Rows from block 2 of the text encoder of a small text-conditioned image diffusion model, named by matrix and row number. Rows with one number within an expert belong to one neuron, the router's apart. Each number is 128 + 24 x the weight over its row's rms, rounded and kept within 0 to 255. All counts start at 0. Numbers have three digits each.
After each expert's rows are labels from the 100 texts, of 14976, where the router gives the expert most weight on average: "tokens" is the input token at the peak. Only what is clearly more common there than usual is listed. The data: photos of plants, animals and fungi (iNaturalist). In brackets: how many of the 100, against the usual share in percent.
# router: router (text_encoder.blocks.2.mlp.router.weight, 16x192, trained with AdamW), inputs 96-191
# gate: expert gate (text_encoder.blocks.2.mlp.gate, 16x192x192), inputs 96-191
# up: expert up (text_encoder.blocks.2.mlp.up, 16x192x192), inputs 96-191
# down: expert down (text_encoder.blocks.2.mlp.down, 16x192x192, transposed), outputs 96-191

# expert 14
router.14:080106092129172154119169132085116129079113102172084129151122113112187120151135140147133148099155127114157136144130140096112110127137103134125149127165093115129121079127099137128129145132108106136133114109144099108131163150135122165109109138101142108097114132127120137126124110097120159130
gate.0:134162155123135161138143123104147060114122103141114143137127103152120138125081139135076153142120099139124159093137133126142179157095128122118089116113154105123089084122125159103111158126146171124096160109111095130127177161141129113143127140149116122122122144147098143142172143093143165116
up.0:164129115141101097127160132139142135151114133124086128105190187110145150139124096116130157158084107195135111133153089101112151121109143135125183133106135136129126133144135105158123115150132084128127084118091118160091131118160120097146124133123158163118140086140143110104106111127147120111
down.0:122114125169126094152089101144132127147168157101151160152121117130135097143145120114159172148129139141144096134119092086144110117174142139155146169133116147138160160129133106184139140128168171120133115140146150141109132151110130184135104145134137110163094131137102157103124117074178127179
gate.1:095133131181143128138096119092114119135142130145151129153115151120154146134101122134137121121099125125122077166083117133133163120151091162107159131136112125126130122099166161116097129151105138150136143134125132174102153158160142100130152088165100104130149112131134155071116123152122114125
up.1:120094131153088105128138107141138119137180121163127131126110135070136100119159121091134120135136138158161088162098110146139146135156098176155145155145105107109122123118119126152102148155075154160138090123140128153130132198141116116126124131186060094146163150142147133120113115126139151126
down.1:113126093117130167098130133164120123100121107073179097168156137150116085113101126126120106141154108125139141118164091125144109164120152120143155103148185109142140137140143138135089158172097173169133165122150134110130134153148135148147136082077118122106118129137159134111127115132137090131
tokens: "passeriformes" (41 vs 1.5); "charadriiformes" (24 vs 0.4); "gruiformes" (13 vs 0.1)

# expert 0
router.0:077133102099112151137155141082157134120090128145117137163143130110156133139107133130157116123131093096088110124125138128134134105105144121144126126144116115182150148110116123100131120129101114110132107100115087135116150163123093149112150101114116102114091092112127154092137106131106150126
gate.0:113118151097163120127160092122106100115113144152129117127115143159146143101132115136105099113121140098104101148106162161141136128179164133126099131130073168145133118134152130090113135101125138125160143151102137145078131112132129176080136117139128123178097138149114120109143091142128118107
up.0:135118107107142099147150130134135100147134128084129151134154147141129137148144118105138145142122103091127086132139139130166110113145138146133139140134083081163158115103140121136135158102110088082123165145103140103163140133154099148143126146125129099145153125172109128085151087110157126136
down.0:127100112122146121147096123131127080114185126138114125101133123138128157109128111136130100133180156139116120109151159129184108105109120172095153074121103106159101116146089124136139126117061165133110161112158128095150130116113089142132145135106103161092108139127137082122144110140145136121
gate.1:153126155132111116172127132103140178072135102150131122114136108120114116158151118164132107126160110159114141136128182074135120136081172121115118126146111131095114133144112159128114099185131148129132133161108094139098107095129139155150114081122149097150155133110108142113149114120107091111
up.1:108138108182109148120109090133160094147105154095115162121165115154164138125114118138106121102125146152088173139121105140138138158156147121108099153115138144130099096130132117098149167157125151130131108121088147159136189122107136151144137137117112151105137130128114144134157154084136178120
down.1:169143173127079156163194133123097128162149122120136096106116132135120115124160162111134140136085132136162123131111181170138107125141130141181142114126157146109144133151167155109118105136090103151077129133131144140134141093099152134103120086112140125137121124116065107133143159161138140102
tokens: "<end>" (31 vs 5.8); "pelecaniformes" (21 vs 0.2); "asparagales" (11 vs 0)

# expert 5
router.5:145125126098142107132167158141157143124141085152115136085127126165138132128125113148115144107132135091142141156155131104101119131154130138142197149114075126131158124169116134141144125133126147125158130095096082105117149149109130122138129118137144113102105104122157158120191089129103132137
gate.0:141114111073109136154123093111142112126142119124107108127095107168112149141170136091139129122156082088121115134079111151132131148100084122156154118128099128106119107131113109125145135157137109077164106132149097150156152138106155123130123177109138117120129094129113168106171196130172115146
up.0:131129129138139157117142145116109148097096097157140146134081114114169160160116133128134115112145118123151128111135146135122125126098110150171139122117087178141147164110100116138086106059100116140145102132144111148151141159103166151108172119135109096134104160107140169169068137166066103160
down.0:153170120124107147137090140122153109141131115129110141091115175134091116149137132173131163185134141141103177107094135097097150125125131106112122113135156140083153131140127174123109108122141139112133120141124115117144135159159130094140149095129134125140122112142172128092154072144135127106
gate.1:109114148099126111127127131123085143128114090139106144142078210112113063134142141147152102124149125089142136120130096144124171147093126117156131139126157165125113177140096143130100108145130138141155141143154096129161151098107111101091156131126101130101148093126132094165162113126123155125
up.1:139154115130125135131126146119130106129168173163103137108121069122119161109138097108113136141110151136120135099175122113122185131153122137095116109116118123143144132116142128139127148103162119086126083149111154097142098126135125143105120087163129145096105113095163171118104145136131131135
down.1:090140089171131149108112143179137108111090138050111091136110128093101151145127130088120166143100149095170129091139102159143136139124134095123147129141174125146105131143157116083135124159123117148150105148132136127119144138133096112140105121130147130105141130076114113171152118132154157134
tokens: "class" (40 vs 5.8); "gaviiformes" (20 vs 0); "<end>" (19 vs 5.8)

# expert 2
router.2:141117146121092120115120124099120140087105116156066145169154119134155116088124148134121164110122176111199099107110136149162129164101165130155157123101104109176132150073113114112147103180126139157156121132119131119092138160163103180118146112129138085103132129143150118116146123123139154145
gate.0:084145151134088143149082175128123104160123111119170154150096105094145137137158107128085109090139114129162064136101063141103134117114129111148177108114127141147141176140139127142138127157133126153100124122169157174124157108146119107139129095118155145141133111123136135121136180107134141180
up.0:166109115106147143143169113157121124117146124144120127157148098123119129145123121129131146157093142112112152117142133140162121142188137162087129145122182116114131103118112141149153109127100098101170105104110126114112145182121099138164121128160127093110127153133134108103162080133128108078
down.0:125155144119140163103118171119144106132080076133073069074110131130137100117127126125114120140146087130108120129129153135158129156099125108089150132172141160115147145117150102107152102153112161100171119135130133157120134153101128140127105144149138129184129164141135141126154124153112130130
gate.1:161111132136123126152148128099115121143145131137141087103100160137126115073144143081140098155130114138132156151133163142091103105109128150118106155141131148159143115126176157143152126109124122102125162121149127096158114147146117133116159181152150151139105149145074120130132132165147076078
up.1:157174160170108138119152113131125128068139150152098134136102144127128117097129143122106149144135146094120125131143121109116139108095127157130102140109136107144161114126186137131095115124126173177108147084132142108186110098123103094152092133111136079207114116142140099129092151110130138121
down.1:176068099106132166131178137132133154149105155140101152120117140095115110189171123117136133150118120133158143108132125109117119122088120120090124113132123110112135104127154119151113094134127117114148145120161117149134119146112095120176121122087114114113137131137128119125152121121154133135
tokens: "lepidoptera" (34 vs 0.8); "odonata" (34 vs 0.2); "order" (16 vs 5.7)

# expert 11
router.11:056129124115077151135126154121092114165093126168123111077156125117165125113122126144116169104102154132137141149151124139113140116138136131103129119109105146134165129106139135051149119144117147137201147095120112145106171149095129167116126106110157130112117101123112137168146104153101116119
gate.0:148176149088148117131110137103165117083096147145063123113110139128136114119055152098107090120118102098129115101100164135122100159105114141083133124140122145138137166103137093112152128074109130126102147136161095169138141142145123140149149104108070115144096123153153165146120128118195133159
up.0:132086153119153118130141134122093171108107160146136135120142119098115144138165078130137148087130158122123112120145113113152133068114130133138129108111113111132165122132150152131122129135091101170098106120084128164168115091114144111116106088145149146099136103134136091082181116141097138104
down.0:106151157091144122154118118130158134118139150099057137115113163133132103093122156082128120131146112145134137132120137152155076142138144126114113115155130127164109137081139126133115134100117159162119136120127103146118120171162109147144117131154097106160145148101168149143133124162179111123
gate.1:108186144152100139158122117118094128125127130134102114145144057118139137110143114131117137146109143143149131109152129131091149159108149137126120125119127134149129124147172133082073140104110142169135149086142114173119134148138105093082078162094122147145069148113120117182147136104127143133
up.1:100078093137121090157112141135135142099073138121133152137143109177110152143113089129122164133110126112108127100114142110138143119140116120181135119157088112143120103122103089114141160141110111151147130124137131157100124152107115097155136137093118092170173139135111136127125123124110150136
down.1:128115115127124117086120104120162167124160100111203106107146153136145106107097120120102142133149119088118151092150169110158132092160132103115136096159102126119109098110140146129122127081094098134128065165106136136127133135096171157153142150072125077122154156134137124132106135074115154136
tokens: "<end>" (44 vs 5.8); "," (37 vs 17.4); "passeriformes" (10 vs 1.5); "orchidaceae" (9 vs 0)

# expert 4
router.4:140147124124166146113136136097119138094142106143111145152141127125145110123140153152143166107137108132157138144130148151086163173146148156152134162136082126187151108124107127116152105156122134112182109131176109113131158187136116142129121095151130146135109087143124130131156108163143112129
gate.0:101129143140161120154155124123097109130133125093111174110155153130100151149138127132120144127126161147149149093124179125097170118187098126124117140169153129145135158130156096149078123112153144118141152113083122097162120122141135146153114148100094140135150159130119145115126136147134130146
up.0:124096121133129108118102119132127082141183126155134106141122119094145137123133115116125141120109112100128161132144114147143132090133127115148163134182093105153074137146158151142116135103164149162129154172134133142062114146090108114142155115097144113130109094104144136117112136136118124107
down.0:050130091102169161136106106127152141132069074149137111141113156158121096129109158146119144133144123110082122141132128166099169121131086094167137111129169158154175107138126110097134136190100120122130148117112131137113141104126132138120108105104139101098126136152125105077113115113101132103
gate.1:064141155096089114154131139152114079125108129139089147133171174100121152115136136076108099118139167125132145125131136117137149122135154134063186142133103080132117150114119123136103130120166111142147144137135117092156127124087140101118128151109110116095129083135096132060135113104096163124
up.1:128132149133173185141158132134108142119095176106145153178121140131103147115136112115118132114114128121086106118121100114159125124145112122128128093188134118108129149138158076085128139124129139115163142110105124098118136140111097147174113155111141155135150123131153138137150135104092124109
down.1:111108113116143175147166175118130150151154184108144135137138143144124139083136119122090162069141158129121129099117122159140100147131135160130160133177119147137121130193128153113116150148098156119091153151115177117119109121117112102115129139146109104104126132087125145129080165095138130111
tokens: "charadriiformes" (59 vs 0.4); "crocodylia" (12 vs 0)

# expert 3
router.3:079179105115113138092135159089100147202110078165122132136150134124120131124127215159103083126161129120137115138138110127121123175149128127122106145170113109122121108122122132116131148160138156127149152093155105072113146176146138138125136154134173097112124137110168123110141112137121119125
gate.0:133127134136134102153114149163091103116137129125138127099108150140138126119127090157136096108123111140144167167165121114140150159110114094189152100072140111110103167126094131118124153116121130150152112115150119114128121122127155135114116109133128133142143098172136140109089135152097140098
up.0:160149128115109127101149146119139184119142180135119147173163112117128127137161140151141132109092148116124137110125144106104085140130101154074161146127102162143107170130195097093098134139152110153086160071093126102079117090143123141157114136160129106148133166122127122090136115137155127107
down.0:057150101107111152116126131137104109141104133110137177119137091102142168096153151150126137098079089102125123121117085124084166101154103112095129129163104172119146119158117167091134171125119113133073132122141148100084131096113166143128143098117106100131132136131132151144122144091102107139
gate.1:142138129096135129155117174138108114146119127163121163081133121130071105153125180157128098158153080097147141126133097162124132159106147118118139156146163138093137119127121093115171110108138136117159123140129117134101121121137107126086120111139185099100181123130142130143132154144137088118
up.1:104110099141130101131124111133187132135125122113137114131131111103188149152136115125095113128109158155131102126120138144141138141194121138137108144141119146173093149097133125096121141123129111125121119086108150118147161103130121127088151129115102165132113144114145122145115093153109115152
down.1:138162139140124112147146139117114139145130137133117139145132124110091135130091135138160129133080130128097166118126165140102121144129116088119117054110123105185134107177112147146136108152103135133122182082113116182161069143159120172120093110157085125149132105113140101148106146146184149118
tokens: "lepidoptera" (58 vs 0.8); "erebidae" (8 vs 0.1)

# expert 7
router.7:109118136112084168158143142116107139057151086098101127172148153163171143147101124130127123096160158079144131106138141064149141139161130145176127117144101109153137129111098118102138124146119168152171135105152111125152144155179139137089146115118150121105116121103119111129165104129122094128
gate.0:103090098152139177133113154133117185134095091125124125175054135166167137099119160136128154152099127107134175092128111114163130136117136120099139170130115128141128150136142114157099166113145116092121137124113154157104104126127102131113119132124120141183104189113139146141102096107102148124
up.0:161129167173128103116094167143146115139133158156171129090144118097073142138143141110101104129111127122130153165128104133141122128126118111146171117118121081154106111105132135108154124144170117099145162150118066097113142101132168122120142099136074127116109090094114136116095145103146129143
down.0:110130145104086122106096135157135170146086096153093115132097145149147128151165176102091160151148120113120167133130102148111076123113133119099108146121098127116148131142148131108104171100171158160117151090130127130101156141092113124113121174109114115164150170126129100118091144138128123128
gate.1:134202136113151132151129123119145136129125102131114113136154128159131148128151122185107123138122151132087173154182104103092081118108131136142076133117103126182101151106127119143154123149120099147106162135139149106141127112119142146125067137117102145130184094075110065134163140146113156177
up.1:128078114119157133114153129100103119121147157142118096112135132118102108164088123092143110145163103122143117080085148142144158142139136144144151124161143126086137121157128127121093109141154163080123118083109141126123141121126133077140148096155140126135084138173105168125104125143133086100
down.1:154115102104157141133124176121146111130103106099107117135172146155117114125117133130159170096096152113077148186139105135096107123148099122136101146143127097104097128132091115170190142136147087105152136071119107128148112123140161168121159132110129144170134098158102124108122160098118144119
tokens: "lepidoptera" (46 vs 0.8); "orthoptera" (16 vs 0)

# expert 6
router.6:103103110106130141184153158113127168129129134134122138121167116147139116115174132117148139124148124133181140127135132085133133152147155139133094133124104102137119119111101125153114110175153158094144125110161107094130154166176130117146140092149144113125121139143129125152131104126117142135
gate.0:164123137107123119114105126083119094154093076161167150158094129079135126161130106156095129139123118083140125139135061137118140116100111157120136118121104133069156119119126115091125125138161130166085115111143165203119112143107162136143104146154118131127123093134116109172099106131086129115
up.0:115147131139130138141132095112107135115159125116097117090132150153177132104109140123133129112119107122083181079118121114140128140178111142162095151155160141150143100168115165125168120129130110091142125167120113130156111160158079200099124136134117095101112120137145105109158107117143125116
down.0:104118065100089181142127098130159105107101151114162100137133157135099091158134141159161137147096107146148114157140126125097126102110160137125154128076143127107101115128186121101122127104104123137139089118114136142142171136124126135116136159102142089160129070123139139088152113134123136146
gate.1:160116137120140108111146139126136128066154165141146101096091067143164108076136146133167112131110098145124114114182100132105118124142093109121170144172141135119102113120092107091161151135144148107147109135136105139141103110149113108114111154106136122097094111149140128189146173113126138139
up.1:140115164090154146152137116069154141154128134108135101166111150139125129122147080102139136120157108112152133140120124102150127137104130121139092163161097129133155101097113070127094108111120136110145126134128164137157091162092142105091131110071120104144118127132131101151119129130091167161
down.1:127124110107154140193127160119136129107137141159130102143094148149133141121147097153158160134145159140141146110165096104116139114149103139131122140149162103165131131089153126140135135172176121137129146095156119118118163094161084091110163138104139126142117109097119139105162096086145148131
tokens: "sapindales" (31 vs 0); "order" (22 vs 5.7); "coleoptera" (13 vs 0.2)

# expert 12
router.12:125101108100149122150135144113109133136135110129078139145162145101145117131104144138125099085174137106156109111127153140148138121114137132116158132115111118169115097099109113177137111171127145118155138104143137104120162143107138165087132121112148117114121093168105133114117118135107159140
gate.0:087101102104133176137103115119139121086088142159177130153096132142156082148138126110126095166131075119098128157129148143109095085113153133085144118181123115152160165095119148109160147159134124132099117114124101136150141156126117173149110136164113108145145120190109125129129113118122124136
up.0:135173123124138091149122133135143158135099119117082126098147141132085162112089141156119148162160148157152118107116108141166129171153134106130089120074146133098116124168149137113131093108113151121151131097106133121151136114155117135151167159170092147129098129086145126129131130116126087129
down.0:137104143136169116123148182109133126123125121117126124134162130135115126130168113140117127091136085178121129100116128082164082115150141147113127109100125118147113183157115133160163161104121065133134111136083101077123119057123158092088095151163130157177097095149141113122091096114125127110
gate.1:133102122144133152126150139146154149201125121137142104115150121114132109141132152155122127128165117113110116153119139120130109105092077123161112143143151158134121132078113144094113112122130105130121106142139111143141140163103176156122130111099117160114120126126115073135088123152080143107
up.1:081140139145161119118124144138126111076096125121116141129138106123118110133093129104108133157094136112131159118139131177072116137145177107112102145147137151137142116178153132151144157108133100171111099130121149138090079109169127160111159120188124122138121144113162132160124146105129107090
down.1:151157108112128085149057135169135116137118126113147121140164146120143108098146119134140114149129154130147094136109144160141177106125166157143119128124096149120064154138099100114118121099133127126146106102100122134124157129185100113160128097131116103149069157132140119144144128127128130168
tokens: "lepidoptera" (44 vs 0.8); "passeriformes" (14 vs 1.5); "insecta" (11 vs 1.7)

# expert 8
router.8:120134143122120153128138149106117125103131113177149136134154145088144105146134141152121105150138145105112161115128167112147132152164145151124116161090116162180155096101136117143134113138074138119175113142134102117105183163130135157114140140132126139123107137127118071147129090101110107127
gate.0:126094117140122119106127105164126143106121151115116112117130113152128103141120112108124168125097111113128095127099106117153121148169128143136124128121147118120128118104122130115115117160140180152148137116120138106142179189130158152120125151142145115107122137154085116146113127113126113089
up.0:099139125090125129113091093122124144142123106164152102114122094121128139139180144112109176160161148112156133107130124078097143110122102152159151153127120134129139164164085094082120131147110123147111120108168097170144126112102118150167157128136102122169128143109113117110118148103128135163
down.0:113159119164117141083107144159122106147121113104133123100074093131095106094174139154115104103128101180166097139119146128132137105160096134133199117135108109125132113140139150125111075100105119141121125155136133100159073109113132125133166129123139119173140129109177147126132140118127097173
gate.1:111114126180111076110092152104112122092136113128146127161110122130168156148130120104118168148116118144151126073159165134140146108151137094101127089141077122087181123117117142100138117112121089128119103143173154205122156151107154150116153118096117119127110128103128157128105135149134122140
up.1:162123125138140089114166142138113125144140116126148122106125139130086145111127119127140181128129132119158119126111159146116155144164116142168163161130086156115102123164119107091136129081119110149118135076137107177137132164065116140144128153153077116137133097151126128104096122115076133112
down.1:141141117121156118138136109148098127116093138150127130134114135108142106141086136124164128127123107148147119111125154113054120124115140124142161129130148147074127056142100099129131112080131128148188112120114137148131131154159123164090098189120148126103133118120110180114138167094125169151
tokens: "<end>" (51 vs 5.8); "passeriformes" (23 vs 1.5); "class" (19 vs 5.8)

# expert 13
router.13:124125135134140134170131139073116138128123120211124144174145132091129142118087162114156127112119102024145105091131153116140129168170138122111121165106089094127144115099083123108131122108124154170133122121111119112098146143106096152125153125131137154128129116124124113092138117103113151115
gate.0:157131125098142125087115153149144091112134151088103134168147141158143132117121111135156132141155146167089140118130144125127150062125104106094092101142166173063104088145140114112130113143107127123184117105175155169092120112134187129123129147117192147132139130138122130138149120121110161118
up.0:124151112105119154151156106114096121145121129092159092164122122136164117150136163110118093169130122129130131140096117120123194105115143168103149156108131160101168146117089116169136120076095143139154131134099119117126118133119104100078124132158089119114115155127186099107142092124113088134
down.0:124162159175104117132063100100153154164160115150168147148146096118118149107116116138105166126141079143156083084183143150114112126081122082102141102105116099141125096148146116132120128131106123126125096136139177141137121121167110129153072107152121140138118145143123150128090143098155097147
gate.1:101151131129128140115126087112096117128087102082130162135122166108182100124158134133171117096158128126175093120132139113137126094139122095119112151143149144112150103111141139117136126139111130068119096130125127113131073098129134118118091119093106131168159110125131113081153107137183141130
up.1:167117117145154133131139129159151127105127190133158060127094100131106147139099102148104129121154113130127141105095134139119137147099118137106144113150085125159126146117157104124102150155174156200127136106112124120104158120135112156123151142128138129118165131131148144128091150100111086101
down.1:128105130142145095125131056088160090126094109141093138150190131099123085106139149141134130170137136103132130147156119151112105106157143168124149106121140115119157157165131166140137143142151150122077124130143147103145103126092087136139094128071165139118154125119120129135116115112174135151
tokens: "," (78 vs 17.4); "<end>" (14 vs 5.8)

# expert 1
router.1:136102106086134160146132141074114134103162120150126126092141130145132099148128144113133096104168116165125174126134150146097158177149143141098155117203107107153145147101117124106135150138097121142126106082170108152096155166127124151106135143113124145129124096128156100100138088139129134152
gate.0:146145113119121139113134078103176111141143142115091083106152156110152113125099128056138135101073148124122132091087108158146148144138116164157142159138106153158108103118124140105107121163160101070096126155085116078145138132083084120115132105126130123087088141127095123153119143102117103145
up.0:140137120118167121126131097070112125164149115116079108097160149125131135102109154077104170141104112174112129137118120113129166121178130156124138124125129144136096112130128148104148131149138104070170155134098114084145127163083085110124114127146114112163101155142139101155120162101152119122
down.0:159166121156125127097136157121110097095132111123132146115141126143140146110132132139171159134120157114124128130147127122139158093167115155128117130106131126088137093146146132088109143153061122106114105108121130116144127146101142104141062137123102114122156139085108089089142121159123109143
gate.1:126105141095133081123136105188125124097115116128112174145148085140078118129060157132125122127118092098122130095090160146143124126098127143165145136141133169108132099128085163132144115100149172139141150171118175136128109115101127105145132155136175142111126130110182167115109122130118107152
up.1:143143155124136157120159138163145101076179096101142087130185100074128134122088128143112130116133157141171146127158137158144127140125134139108122152109171104109123148133100144104173168096124115149151140109143155124156120111135094116143118126136118124126165133143126094090155105154125124195
down.1:164159107101117154132134125149139135141122122177128137135121129126095161145124145164153131148120140139127106160130116087096151129146148084101166122133136156167133125108152126128085122124111123182133129102143165108096094110100136043111138115071179145114109149115066095119117150123130118138
tokens: "pelecaniformes" (100 vs 0.2)

# expert 10
router.10:160060119101157172121171146086090123150128085144107127134131122150128126137137126152139114128146127099151123121131149090178114126144147159150125123092106121178121112114151115165129091136083173124151150107147118105098152159122119107135133096135116123125108202115156105120133137122089119141
gate.0:148133091140156102076135117119112122183153158130120091103141148128139145113132110089157168167134180139119116129074155111130161125169130173118149147118132165161123118117148103136129141121093124104147106129125159114130146141187094162125137097112150171131178148118151161137147139122134126141
up.0:166167108132130099146107141149124130106131103107111152150100141092102102171098148154083109114149082126152123129148094121141110131083150077158121111137146086158135142129084111142112115134133139141136137124137159153113100078126130096122100148100145093151083133114127088119113133105114114068
down.0:140129152110153096092145151150087120159096114141119130130151095106139120136145114140096133117123175188154164124118160124108157150140116108104113142113104105113126122162124122152093140091145093156120119156123066126113121123107097120127153082111117151150133099113120139105127103106160160108
gate.1:090074133124148139150090105151119153114106186123130141168163122117121165142174134110139207107133136130129110152069129089129120086109070156116136141166128107138135111158078119075139141140105120152134122145098127132121163105122089143117157134171133130104176127129110104117149147128154138129
up.1:140128135084159161173125120122119125094106136125113105151140126105119150094166099138142147114123162142103121141102171159087120078124110123101113098103117167142097148124140146089103130112134122160130138118154125146114136079146151158136132149137140106117187102110117100095171148161189173132
down.1:138118118124124126092116122144111107111146100116169116091122129095149083109105151134088141116104129113141113133150176127142144106080152122109185118152154130159151123157140148083130101175077154124167172173180116122100112148134151139088154127134146126163094099149124152185080150140092119127
tokens: "<end>" (21 vs 5.8); "bufonidae" (18 vs 0); "brassicales" (16 vs 0); "carabidae" (13 vs 0)

# expert 15
router.15:109112122141151156136166140128137139098122068178133148119159127119151144151125139126146173125116159099102142124136115136132150128132144134156129120109090137187077118098126156128119109148134171136179112122158112107161184170160188134120140147154131127114131117121132111129163123109096134131
gate.0:113133142100103163138134117111121114147145113120107134115120129126120103130097131156158077129105135128126134127115116114100122151108129121132117126101107162176043132141182122146167131092153103071127140140124142117108134149115128091154118090173128153120141170151128152185164131137170127121
up.0:103108118116119103092151137139133134143127090155141142119122150133103092116145147128169134122145166071091135103142097126112116129104092101152148098131116118144127162128122119155113138161137126096114140171188117127122128124099164136186102131137122112142124129159162083132103096105108105133
down.0:123150144154136201131141121176105127123171146154143152155097129130122153099124172138157147111118109175132109116118135121124113117109120162105156107126094104110129112109136148157110148108080123117100165111117152106134143154135131116150129117078119160146146119106171146134121159106125158132
gate.1:109084132125125140130093150139101145138125161099103163140183112144124099106128159098129113124134127109108165122114133137118119119120129113144149142108113084126147148128156106101114126144109112176118159128124099138128133096145137115134104174120177080104145118146109119117093129156114123101
up.1:126154126114166130136171120106087095110169099134123122132160133128160137138164114103100113127125137143117117143126111095151143159149102134132183123148131154090067118138155127173163117148109169085112128100152131098132129150116094113104103077124072121131160118159119111094169107157130092164
down.1:123134121116151105171123164171096081094115150127129127137089154157125076102164121100139106100068148138132132098106125105164127173120139123148152113149151128154138133184132134108096171160126150151144143115177126129124141143105105140083147102089135147145108145121135124118157099106080154106
tokens: "," (59 vs 17.4); "anura" (18 vs 0.1); "apodiformes" (17 vs 0.1)

# expert 9
router.9:139143128129128149167155149080095184100111112172099127136161169096114147105138120135117130112123133086144125133141140153124113126143148138172142138105132119170178081112137133091135141139109139142127114105126092111088121168160119134156125153144163116115103121121142131130107096146082112120
gate.0:154151081093145109094138190149123129129120100062091139133157123154120166135122104130108153160151120148138140143117109127084138116118100146134120135082140120138112117082131120127158155139120102115137138111083164095124094106162134152163142148134203106101131087132120113086141125149111111128
up.0:135143136151087129155125121106115115122126131153133107115128138110140112127177152146129126112084126116115137138152160149139107143114138090096138126166106132124122156137129115150133113128169093174103123131176085166098148140111130132089136135080125132134139153127121128166155109175144142125
down.0:117114168126108154100159126112111150125144141104143116121131135108155115088132097154140125117153148114146145165125144170108092097151105113089150082092154108128125113145122138121183176110168119158149157113095137121151096084123107102129115113140122124117067129111180130108109082131145112162
gate.1:141132130114145067120140141093134124162101120097129129150112100186135140107131125169104089160135171161098147130149140106136120137134122126143131093114084158111084166140135091125145144129120166118152144118135161120115151112111099132167154144152152101143107135087132149159172128128103126170
up.1:141132128123147108131100085123155155090097113157189119094114138173185105141140111143138114158140124152109119117150144065136069120133128135155129105119073140099119114166096089126156141086126147133126092147138163118129144126156122159161106135094151135182135148122149142100117101123126116118
down.1:113107148158130173091118163111121145119159129110107089151123146145107133149143106121111133093122138130112146118149113132166123142134117113156106096115107093083113136096099189110162135137121129168154091121126123103144168125137115140140125136086144154133115117145068125146146139178139103157
tokens: "," (64 vs 17.4); "eristalis" (13 vs 0); "noctuidae" (7 vs 0); "lepidoptera" (7 vs 0.8)